A small segmentation model, trained from scratch: activation gelu.
Rows from block 3 of a small segmentation model, named by matrix and row number. Rows with one number within an expert belong to one neuron, the router's apart. Each number is 500 + 25 x the weight over its row's rms, rounded and kept within 0 to 999. All counts start at 0. Numbers have three digits each. After the name is the row's rms in percent of the matrix's.
Before each expert's rows are labels from the 100 images, of 14976, where the router gives the expert most weight on average: "responds to" is what is common among them. Only what is clearly more common there than usual is listed. The data: Sentinel-2 satellite tiles (TerraMesh).
# router: router (model.blocks.3.mlp.router.weight, 8x192, trained with AdamW), inputs 0-191
# up: expert up (model.blocks.3.mlp.up, 8x96x192), inputs 0-191
# down: expert down (model.blocks.3.mlp.down, 8x192x96, transposed), outputs 0-191

# expert 1
responds to: flooded vegetation
router.1 102:473534511470477532472483546539546467531487463517478510459478446498499487515486485522499552535510492532462466491452512517558514529491525534523475559479455499487496505507508531446510510481467497519491475505531489493531520495497472474468510490476481492533493508487509497507538527471487533499481495470521510493503497482499508525505498541520498460522465487510521541495477484479506514465511453503495473497447505452555518449487494539508494456521494482477475477501485499540519495484520498520475515499472516477485456516465514497518521489529500535492481479530526546509515483551487476489
up.0 097:557530493514536516471525498509469524517508494488508460479565489539494494512508442502522486507534514543503482473476489529502497463561487511472485519503491491487493502455484531508506491508481519538466477494515495470496517515520485489457473481438482487513492455564493510506522524489532486500524488532504493479496499524535470507474517485474490489507477487470507485528501522473519477499471510504485492521518450487443514516490511547488473523492465521496469541463509483465531497521492496525491507475503506545508586453516500482516495469479529496483539535503476502537508538442495516510
down.0 101:516484488452464455496504558508480511431514541530484499477492513514493494550531524517501527526517499529511501500517549525506495497475507491541521483490453485469510537518542517498484481465475503520492467507479519486512471484477552503521522499528476476517496520463497505529464500528527483490502487500462493483512511494438473521559502454497477525487510490541522452524498508514485493513482488519532509412487474481499462532518482480529475531515505466485461531472511512474480497511516514483492519526531569485493539498490549488512517462470526501500493496469490500505477533485502495492
up.1 094:476467476510478477497521448486493481474499538425484473488481477509492545475511521500504498523498520480534484502507550459497491500494472482465535485437498512552459517485519519458526511493496496509484513531516467481526476536510490543476496524525545489517504535507513500482496472508512510512532466463490493472485533536475500486484508494510530471526497537491546515493478517507530506471493511501464498530502497515532503528518526481437475519498488453474490516530510484525511491521493504524492533454486495483465548484512441495529471499583470504477485502533535516497486496491502501550
down.1 091:490476546503501463471502510458511489514524530513506512497451472500502516491492527558464509533484532477521523555513465492491492502463486481532499463499509473512489493505534516452536473486497462592507545517506480475507499498500496491494519498515494496527460533485483484489494453503453544499530487505518524458549513496463497496470539489475511502524488508496506498450482493520541464467475541475500520521490485520546478501518490479503550511544529476492477519520468498516467532511494478524506521500505487507530481460483494497507469477461567507522502525502493488505471473481455532501

# expert 3
responds to: main land cover: water; main land cover: bare ground
router.3 098:419515470503479468479513472505481498465501528523516503489534493543508492458526480507518505500514495493514469533537470480479508488485495520486490465471523550540495496500484515531510519518493509477508500491530488520504512519501478456478491480493464516537507455520535502477521486497527468532526511516560547517513545453472501482461453498455477552509513486494507509494470521514478496453474495503467459463538523494457478512498501527464497507464508517453509483476550493502513500470466533499497517510495506486476531507500510485567475491547486460507483507483483503495501451540517481533
up.0 091:522497528474532496472534509494499539481491506457490448539518510487527537519507473509506442478501506503490476495501512480508455468507548546492512506486484523522541496515473432496512522508496454492491513479480451455502513479501507516514499517501459463526438543509516521507514532477510513564512484494494454500501489482494477473531493497526511478506519504494496534487454498513498500521546506538538445504497504516486511500482515532515445471442508474502531494517484510501490493540492489469506437522528495497525497556498526507527521554533486482487476517493476482507465515489520480535
down.0 086:509506482498509499482478505483485443496539486523512491489515485516524572469481495523527486495518497484504516478521543537500525489520526505493531488504525479523445451518532509535489464508515480531526508474487555484490523496448488478497491497489444499545484496469512496532511534512464510523468501480517525463498483518484496511495510466503523467497489502474508537484480526491515518535534439463531516518494476513511487484490526461494532464438518502488475509507488484502494509484528467534455427489505509501548537502511525507469511545521537501528487498439480508485517526450494516523
up.1 095:507479535445508527515527485505520505518485529471464503465449514492532498475470480528500498519499461492508560498517463509510478489493519517523491480489452495518500522506512488428469504510438501509499473503494543469541495528517465518497475493508529509535468503524487522488506507512502506482517481495548487443515489497563481524500523521497477478499513514482478477492520518553500476507507439498516493526495527464546516481506475520459481481513495529483450520517524515520511511470539478482516512477546536481464545487488452516453499509476499510488525548540493513468462492533502512493
down.1 100:494490482478475512515517452469510436527496520523511521481523475493498511501501505503515511499521509561492443514562449496496505512532459530473484507466471453520473548480533541490519453498509477491507517468515503529467522419526478500534505480507526500474535492484526499467513535488468471491549501522505472490500522506527506513493515475528461529481490526491502498480523518515470500488480512420507496495486502464508477507528517495517508485489488484510510501479527499513539487521475510466464512493483487539498485482507505475531526490495510482495494511518486512494543549506576452535

# expert 2
responds to: snow or ice; clouds; main land cover: snow or ice; main land cover: clouds
router.2 103:535448509511526499510496527544463505519498511479522494465503553477482529468515514479520457491479499526553518518545498520523441474476510449444531453490520493469536467469489459464499488483534510454478527523466470462524450461506570497515478527513524513495514509497536459487488493500450519500517466514511534495501527505484518485511517460517520513502504504511500528504508477491459525536515530457509525519515481512532510542492488486477508569506495546501536484471493516503480469525500492541514494483503508545515508521497507503491493494486526502484480477486519462505510516499501491514
up.0 094:489487513499501526517505556500491506513530548538547505512525479483480538543515434535530525494546469525503496450546506521475505501508528471512504518506576558497442467498495491502500523547496506487514535509517469501520495440479499534496504501496478441511492513535456536514460486447495482481454482493484479508486482492490505535526513501475538495482481505525519495526482472500526510454459525513505502471524456491493525483484492497518528508458498504489531503494480480518541500456512515508490508514477500480485468475497463499509470503477494522516497517460505496540507466460481501497
down.0 096:449495484501482514492485477494537495514487507531520499483497476518441479510468471485538486459471467489501484494474506500483505494510496526507481467489497493453475514504445517483506462529478524508494481524507476480534520506467495515540472464486542519528455472490509468491532527501483489484513506505470539520483498544573537508468498492476479564498512470486481486494540535511494491515543527517529492482503489482557530529492570515452510500503513518463501513477493533502511464542502505511514514507517476487500537494509453471514519451513551549466508493507477525518524482527489471526
up.1 117:497497501482465516549473491493546482522533483496504523480500546476500454497469500501534543494500489502510533521484483507543507503531488501529538508483515466507497496499456499465515520506495499532525514473543466487509489544488515472533468453475518445504532520490563532496487486491491477521465494478505484451457476504510526511466485537522536463516488480497540485469494462475528473489528480540520535469489507545527502523495509488492497482501475439494498480489526478518476494514509496506534491530493520450484478510460451493522481466482536556505526483542509518482492474552482491510
down.1 128:489530465499469478506495501496512491489529512502467493446476534463498542486518487527542474441519497462469496521500480478509544527480487565467486471534516494489481497487521501478472440519500509465499508437499513480500514496472487523508494477483516487462545506515499483525496443519498494478475549511499525453493473486483563473493487562551537454549511471468496489487519514511498498473533515515527487504531508532524508518499506521486508510503497494489544517516512504509493553504535504478462493536488487486459463479481480487534482490502516547489508497480521532483516509539487512533

# expert 6
responds to: water; main land cover: water
router.6 090:522477481541511508508475456493493506525490519485463491532484518545447476521513483488504531507493486516496498507492507479465526479485522516487503522541514483534464513527471475569484508467501475492478456529537475505499507472479455488529502471481502534497500470524490515540479486520530489496477529458446482515519443479520467470496536468512481533469500502454471486530516476528509544507512513482533550540487509476482502498476464504479507491478471502506485504483503475484534470486518485466535487476505507532511555487541473510447465497489517477482564536507474489533477490520525508476
up.0 114:490483503498476521488522470498526495512539559445538518519517499506459489492522542490493490498505490470501549505513481527537525486479480489484446510507514520483503520477476474457510520545535482469491528522459506463450499505489534511501495463463496513514500484535521483511507487500485502513499525522473484495477501505483531501499471506485499522509504504526514497473479523499459518505506498517492488571452527473455530553541468514481536554495495507554517505458453519511508516464461482482513470482514490504496408483487494506528479525518520530518475462501484477537490484461494476487
down.0 106:473473497564490446500482489497517464471494467487462498464500501460504513526530452523554498491478483428524514473438487486526488523466482495529503497510468472480511590512499489491526480515503522521520498526491520513502522511489505531505498496504496507482590478487522472548512483508502489491471563511482519507483518477486569515492493515516464485497490487487506506512490481496497493506467493535521514463513472488499494494493546518504502545499492481501498483476502460487504435511500502472510498510503482516537538498496486505522508500489533467532531512511492520529542489511439504520
up.1 098:476441485464521498471484483534519492495478495462504505496485486490527547486509490468510529526548511477482555523517589483484473514438462477475544512481499463497456523513493492519495501500493534512530524525500497532484523485542475493514526513487535467528502544483504471498470513487516530526483492490469488466515496506501502504440463519512495490556534503465505510496516522511466461528476508440472523482452509510509479474534531480523535522518525501524473506517519489521469481522463515516490499515449522479522505496480484488511498492479495523465494518551511476504519495501474528469
down.1 094:513536482495518460490527504442472475454519499491505529517550503494485513526497524481521488483507504521480468497465507491511549502547502497519504488514501476515487489472505474527490492478524543502521504453507499468530520507500505508495514498469480501520484515539543495485557493452520471491505491548511541464455470477492481535488469531489530545496566506465477468474520495539481516486492479481485477516508500472484528503516516519442480489497506514485543471480460467522505484490492517531461467521527528505492489508517514484521521503495490436497535472494490572483479489530481498570

# expert 5
responds to: main land cover: rangeland
router.5 084:525494501428537510501504498452502499479516470491506479527538486505531473496471545485473470469511530473490529512508542483517552534500518529477507494502523529485515491471488487512481427463523534566528501539528487494523483503541492531502489493476501529535467472475541515486536535489549485472489531549512519467528493546499491524500461504489479473489512518500485506495507520505473462515507448509507497463524526500513472485523500497493492495510479520457487505521492484521515541490524536536504535550495512488503521497500534479490459494470466486519508459507481466507525449521493534515
up.0 089:474498512523486472465508493530464476478452534464499481529468500505487456508476468510494476507511521513468439509475498477520461504497494521511487503483517517495518504528525511500506530498490492466495500500506532496467501531475503492473460497470543495502517483511533494504499524549505500492493483475566443489493532528533574458530525530476515463497500512485493497479491536522493493488526515513503494511523537501523501507506520485486449394543553480535491478502532491519525527510562492464493499508488501474525508521491460518483510467520469501506498503483493525457519484552500515484
down.0 099:495533486512501489506516489520476479459493476536496522532511503515512483530481507534496485512495515503520495517532525525531549491504503431505466506504502450529487504473522534429485567499487508518463509555486509486489482505500504475506482497542511480460467478462517517528535511499492462553503513471483449510525501474522508464518535500508506512516485510502458484492461506466496509524459491477456501524503468477479566530504485531518491486491459454491531499464466509500495507534463493495515492546513464525528519461452512505504515532545534483542475519496526485507484500503489505465
up.1 084:497511520490509519445480484494506449509511492507502529470478478496453493535489436512463496512502497505527497479541489530534468504486484500481475514514469468484533456490491499552470554485488464485504485525461489522505498516548504490520491494545486492475490494523545507473527524477503518472466503449507576472488484479504469495533482488501501525557503457477483508480521478498473497473473546521452490547505520494501489539509493484531489497518468469518528480514535479531499528523526485511524495505513479478500522489521538543523510532510496526474452532481473466469532521493512540503
down.1 091:488499461551542505505521476509505489438484502489500521496477544503500530472510505480548513470497520562514512474499494491492506530497547496513512488507442520483505500461510504500501482504474524523488475490522508524526507459538530501458508487480517495488414504458560487533515521451510456470509520498506496476528540493526483518503544518464457517481509483522460515532513502506508482479538500478506458484501493523543530468486526470451471498509506472503499535532501481485571487469508485531491493521500491494507486497525472525465458526495524532508448491523512493464493492511488502503