From a checkpoint of a small segmentation model: 4.26M parameters.
Rows from block 2 of a small segmentation model, named by matrix and row number. Rows with one number within an expert belong to one neuron, the router's apart. Each number is 128 + 32 x the weight over its row's rms, rounded and kept within 0 to 255. All counts start at 0. Numbers have three digits each.
After each expert's rows are labels from the 100 images, of 14976, where the router gives the expert most weight on average: "strongest on" is what is common among them. Only what is clearly more common there than usual is listed. The data: Sentinel-2 satellite tiles (TerraMesh).
# router: router (model.blocks.2.mlp.router.weight, 8x192, trained with AdamW), inputs 128-191
# up: expert up (model.blocks.2.mlp.up, 8x96x192), inputs 128-191
# down: expert down (model.blocks.2.mlp.down, 8x192x96, transposed), outputs 128-191

# expert 3
router.3:133165209102175097104160155134130159162162115163132175118117121060106105099091097058085185110135126132137091159128152120121173158132112149122131130171141082100183117147091144147146134172092077
up.0:132151160176135108140095137153088187102134156097117151155123101169081154145176128115125171110143137130104147079094134170126113117205133066105106109145164158146174133185090159127145151154090071
down.0:143085184131108125132111160140127162132087132178137166123180144195084172143120167117130137128152101097163115048102187075129051114112095163111139126146200128129150107169118143117142160206136124
up.1:115132124055212167148107162127122161111103060132151167118163127149132157043191154137114201064118108127145122059095087083113110099139164125087130089100130189138110161144109143137112129173112159
down.1:129104103073084158118128090076162131132129160162149191104158120129096120120103132187128161050139131149113135097159117144151092086136161144119162114074073124162139160103089154142131179113136140
up.2:105144070080123059095097166186132155123139186118098123207147122128154102180157080174131096108138117136056117089147164111146123138206134062161111134159152101143151093129100058083148102152156172
down.2:162075113044086107141152116211155141109070124155135141208131140144087179140088130108201140135167082121141106074091114148137164168127106193100145143146143141151123105144135119163150092141111096
up.3:143184163183098039095094150163080196183107123122100128124109129126165152159104095127137126131123161163136150130161065071128142174130131132176169124154131120158114148120147120140183086111076133
down.3:099126144172136109117139126130075103104106164187052160184156172147142134168140097158105152112124168093116139144111152153139136189182113128083161092159133105145124168101132094182119141150168143
up.4:103102131125140108118212143075155165116185090093156140107151151126141158080143131159124064122090158136108121095151123090083153050131142127132146129125140102172133118188128134135152122095172096
down.4:119176120152160146142099096122102101100160098121109133144168196219138163158111162109156165100106132156146118123144130119148074147131139138148144160158155105154072164142134104171102129132185105
strongest on: water; main land cover: water

# expert 5
router.5:120143129078118186094150040109122082182145100150142132119096098124109081118120137115189107153171095135116122101151141102107070134093119169180110102179105222184096079111168086155136128073075095
up.0:122148130151103145078134094178120109113081136099132180131111113148146064147139101118096051137125151120148135147079183117204094130144139200152104097152177164129133101127133123164149122115089158
down.0:108109095185211122062132142133151110136094111130137067131166134097134137102154107158144105110141081121082117115165153136139120135145138127155125139156088112112159057115091166136105157151160130
up.1:119127086157162145166042099162099135143130118104084122162098162138165122096059167126129107146156098134144115144137120176148125147027141124119115080165098141148144131155137099127115105117097106
down.1:150171126128106097134112114107153121083163134106077093108158057127168102116115120135120092201134106105126136178152136118154147135098087127173160196134170160122147129109122111149106137091073122
up.2:110138131101146131112144125117080107115134106113064089186185083132120080162107188147187137173129156073178107207099102116128107127089174138136148122085112173123128160166112115064119099102122137
down.2:114166177103148109110152086115149091155129101180121114157123174112126148115149085152129098090168130106133143150133112148173149113129092146122148109151095092162119122143095111084159115111108112
up.3:034165122158096128118147191111123093090149136112093148167143148215131126165102142146109108167131128164133121112127158129149141160095107130145128101062094129084123135128143158117149225178140162
down.3:115126105055158131118069183126145146070169161134123124117137095107094074088168110096117123153171136142103134068065103128088150132124097080131164112144130105101077128138111175169167130145098116
up.4:095148114082124114149156162129124134146143174134100153100113185142139098080158081078131087147172115119057132089119101128131138117139191079180119202131150151098140164052095128143143168143185097
down.4:132134112134135086106111175143113150062107055078143173105179110123138175094129113196079061107102135152107134122133098146139081154130169111152152144110089016106111160103115102118151103091139179
strongest on: bare ground; main land cover: bare ground; main land cover: water

# expert 1
router.1:101125129107120111088068140076106181110091143141090113110089129213185107146142105121089169073160129153134125132122125108111098117128140068099150096140108079122069116152162158097112130145128177
up.0:175072071133148127121110084118097095132162168132153130143210080108159150131151051119131114103175063084117138123079141124132154155125111087150118157084113133077121084169124093165112083173158198
down.0:155085085156069137146137084148105126160102170107211119127141111128119136112148075112162216042139106110074133110104189109139071094105147162131093146108142135127098102125135164150146126127166132
up.1:152171055125086138099207147081149134130152111132115103116195058190153070181125151128111080091138157157158153152122111109150129160081154129150110117105152174186150124100111083092107127168183157
down.1:119130138175104143116101090088167118147144130145128095134158186179107110132110144148125104115072133098143176135144096160096153081148053132123132154142113167181066159143168101149110091102115129
up.2:155163141113125148108140071154153065088109104170110128041099132150136198092115093144111088147112150071157149149159177103083105132131118183116143075131135212139166110148070136129148122115147127
down.2:143102164132162098194156094141115162141156159157110115042072161064098128064062142145146134106080171150143097147153131102100126169063144161106125108111110185158095116106074092105131115139028130
up.3:170125052058123197103157116159104142131115161162113124082089115114095135103128123164153124127146176143085136132106142088092086104062088119158123118176157157087077088099117150137121124131148201
down.3:116059117115138162115143136131105060105123154130132117170144135126118108101131108093129131120124142156158171081095181134130123145179120158176163118107187110153123165125126123115147154125087149
up.4:155094148146142141044120151158203144111051092128182115134091142128158154104113131053164122129180094087150100110077129126169121107053130160158143202082113149144106118170101168135138102137054152
down.4:132082080101098181123186112170165158117156127153153145095145183188131193106177134168126141102101120128138096098113181049102139109158095134150163165156122112127107112171133099160189135155103160
strongest on: main land cover: water

# expert 7
router.7:102098147153152188122097141109125126074096167110176097129171100095194140115142102130166085141072172178158136133122182123110103170145162085093159084079097112128157066166086156092105156112116108
up.0:095125123109058148117109172187116142113101141162107119112137097119134132088167141084076148146091112165108160119114106140102145140184163108144181138117113062139178025116120145130166084108144122
down.0:106064194133053100136111106118104142117091160170098073126086141138132099107124087112207098103124146124092190135119115166150117186084124176146164132156069117153087104114098073108162141111161125
up.1:162122103117087089115159152091113150113088076122142125134082110128085184105158151135134115156141074118147132126090127173103064138165170205108130156129115081117123132113068127138117154095108166
down.1:157126187086207099102160145120144085157150167153110100086097146131146065120106097081145129086162159143091126128152163109103154125119103135133122076117094149137187104123107119166157118121213072
up.2:163126141124119154103189108122159140125163160120130156099124093142128131164105069090122109064123153159133119154055100138093151136079131169107107171108094139079101108152150112106142086149087125
down.2:135123160057122132121136116125164104116160161083114084148093182177140145119104129100166137117105130059102120095070119073117100148094130171193133122134058115131101084165148187148154133150148121
up.3:116114091129099179074150098147166086124050144086115094133115140147170124118146121146166142140110092107074126154080153167157121200097209097145157115115098198127170107102095129070093136122134175
down.3:147178156148099121070091127145133116092133123108133132138089196141144132129097175124111115113094111149114134162123049105131143144086130073116113101144169184101157163163116089024095131099102124
up.4:157125134136106147081133132097146129132168127095175112128086086157097145212120191130138163109171145148231120098088129095145128170130107120117121023099086122136135096170098138082105207143153164
down.4:120118085090145111126118133130165136107135123037119105131167148180036095146138139162105086146127169107156133108119126144113192069159161095192161121084108106085129130095131152184178116157138170
strongest on: main land cover: rangeland

# expert 6
router.6:122120162153169115122103179131140112060171151121120135107173148151100166176124151135182117163060126076139098144134116176088075108143166138178166166120143183101167103132148117162156151116131128
up.0:103085109221198163081113135069124174072070158102180129140117153133069094154099128125151132134142184177148179077120119132161074186135154093094174125113157110117105118099131072068090133112142137
down.0:098139155111153083090135125162161158135141121092088137174135088120081128115121098154084177162121120159109199137091148128184133178089143121148141069132126104085094133107128103128083137184133127
up.1:180120085141158103156125155103106158116072152140044145148089097108162134072115199127138116151105144178138133110114163161132201062168170123127095070124198122128113129109110075087132130138200121
down.1:096081128107108135138117078175146118096144167054126155098150132123108073175130116140162100131160150121114107163138177136103239098140086146133114160118065125116078168130126126160164105175169098
up.2:191185183095092116146151182156124148163167092135076172083131079142118108146097164100096174133164134123115132145109110178119171151147157164148164161181118126142174074118106139164124114166085121
down.2:152121211163109134147144153083151190117105113113117117103065199106125117109133160110087099091157106161215145195125152102169127134149148122114164097112072164177123180135116142112156212129097136
up.3:102129123131105154093151020105150161189185147124086102126151123135134091138133172076149182128120121185124109178095141061121146120123138110092159122082108101146157146136098133166153188155188150
down.3:162134155168154091127083143104118115135103150154106079129114097151164155095140162120144128119150094110159143077132116110086111175183078084164171175127122130156116105115086118153162099089111084
up.4:122143086156113176145138136149167135181118119135109039174142156095123142144146143144070180199125138098084163156154122117152134153056149099134112106147179183080150153162149143070125197150133075
down.4:085094197088120084166119178101162063166135141153097124126132127131146150146148097123088147141114097150099150158128139189125115127136140151144143106128106115160119145158175116152089153105127090
strongest on: snow or ice; main land cover: snow or ice

# expert 2
router.2:140156102111096088168154138122179146152116172094063134205105142080131122126120124146160120101086131164159127099122141192206152125169099105148088140109095154125137138136187109117107171189178125
up.0:124116184196161168100152081155127124146167148073208140088120128128138099111100126094119105135062096120149169140091123165207125162142117098089150051100156137175109167125120116136147134096127166
down.0:168173115158073112108134133106095117125207128115122197171215160150128178139073180098108085090138076140149172175187061124079129155169134104087116129111177153134113185167152095085082123149078107
up.1:182102118132071158133121118156086112127155098077122130100136104135108137120094169181112160136058144157187172135181149131116122171084067181092141120074128096136108105155122114113131189130229187
down.1:085154109147111130144122123137100094118091113093141116109083111159133103078162097152105070143129154120104097114158176122134128067193098190109159113123060073081161135095129148166159081146123149
up.2:091084107181130076159121089099157132119144125093110109102166107093164116151144131152098115172133099105153093123162176107140098105121128121105128223153118086129160100151123207160174146128180091
down.2:128036151151099133055165169114146121131180040140096124145146097133156166107112088121151190140132097188139122139120171105060129111087180144158121090129122110131176173074143099085086071130120109
up.3:176100159137130157128151080170140101142109160109182113141111114087072206156157075119117069107170126170119160125172117070121054130112138124141129167156105133121100076130121198057107143141108137
down.3:122181140154112142163124109079154097153204085123111144156128134096135110109154140125083123156131174133143130118201125148155130144130190066173173112151094087171175132124197096117127096071118122
up.4:147124142133147089118164097101140072116050121123123139160096146156162181114101131145080119101138108172146125166119149106129203126167181172114152103133165083086097137160136125112173128139126134
down.4:097122176136116098130112170119157116094104124080154144165111105088102138132197128127141156116166070148150088126144101140098141119116144088142178193150154118136155184113088083154080157161053141
strongest on: snow or ice; main land cover: snow or ice

# expert 0
router.0:138105079115103129152120134179126099121089123107142112089191137140053116098150151145129127152155165117099170118102156100120100153176186104095104214144106149115109126088059075149115111117111162
up.0:181138146148136133080112093165134160141107166126127141206163130086130157143188120087130137175160110101180098099110168143181090227187125110122128205103127103118124087108151156137162097137165134
down.0:150097102185070108103074119165088141063103147151089088161157147150102099132179117119128013113201093119147107093096169160114140177100124131141143136159193091100097120156191123114181138111078155
up.1:087069101145105087119123108124133162082074173150103116105104087126140141172097079139168098114161069142144147135171157155124082158145093151128117095125063183128160158117119117103143138097082153
down.1:140161155116152125149117083188101093175139099191120141186139049134139104138126114082145157161118139170168150138140131152122138120106126165128079108157142121132125125124158153147108146113144138
up.2:133148113134166141132136166128114117133096100111156160160138156054095081088120135157152124167174131163164116122117155149123188142085205137103088125179166091113098106138091099076129131121178129
down.2:138159116137187167093199149085123110096102137121131113177124148142112158128129182145075142173116132167159130106105065120084129122131163098156103093104138234131124147177094148113115144151108116
up.3:169109067158043069111101067124161144107144127117120109154127184102163167090116139155118097108106122151159142060068113143095118174073168173155184109087159163084167145162110131187144098125132118
down.3:127143108160109104179145141150184109091138125164135187150140134098116167145115140207149140160116135127157175108145127140094166141135170094118127080108099062149131085125193178128151116095175094
up.4:103137131145172144152139110139127135109148168141128211098123161119094126144124165077162071132134126169082134111110105152064087126168124094155129172151160094087161155078173111120131126097166107
down.4:030166074094095120103161173078109140139131104038114149099158169136083125106093159176085109145128151116136103109154153147148190126151133095122162110039114116176134153082139150113140144104117171
strongest on: bare ground; main land cover: bare ground; main land cover: rangeland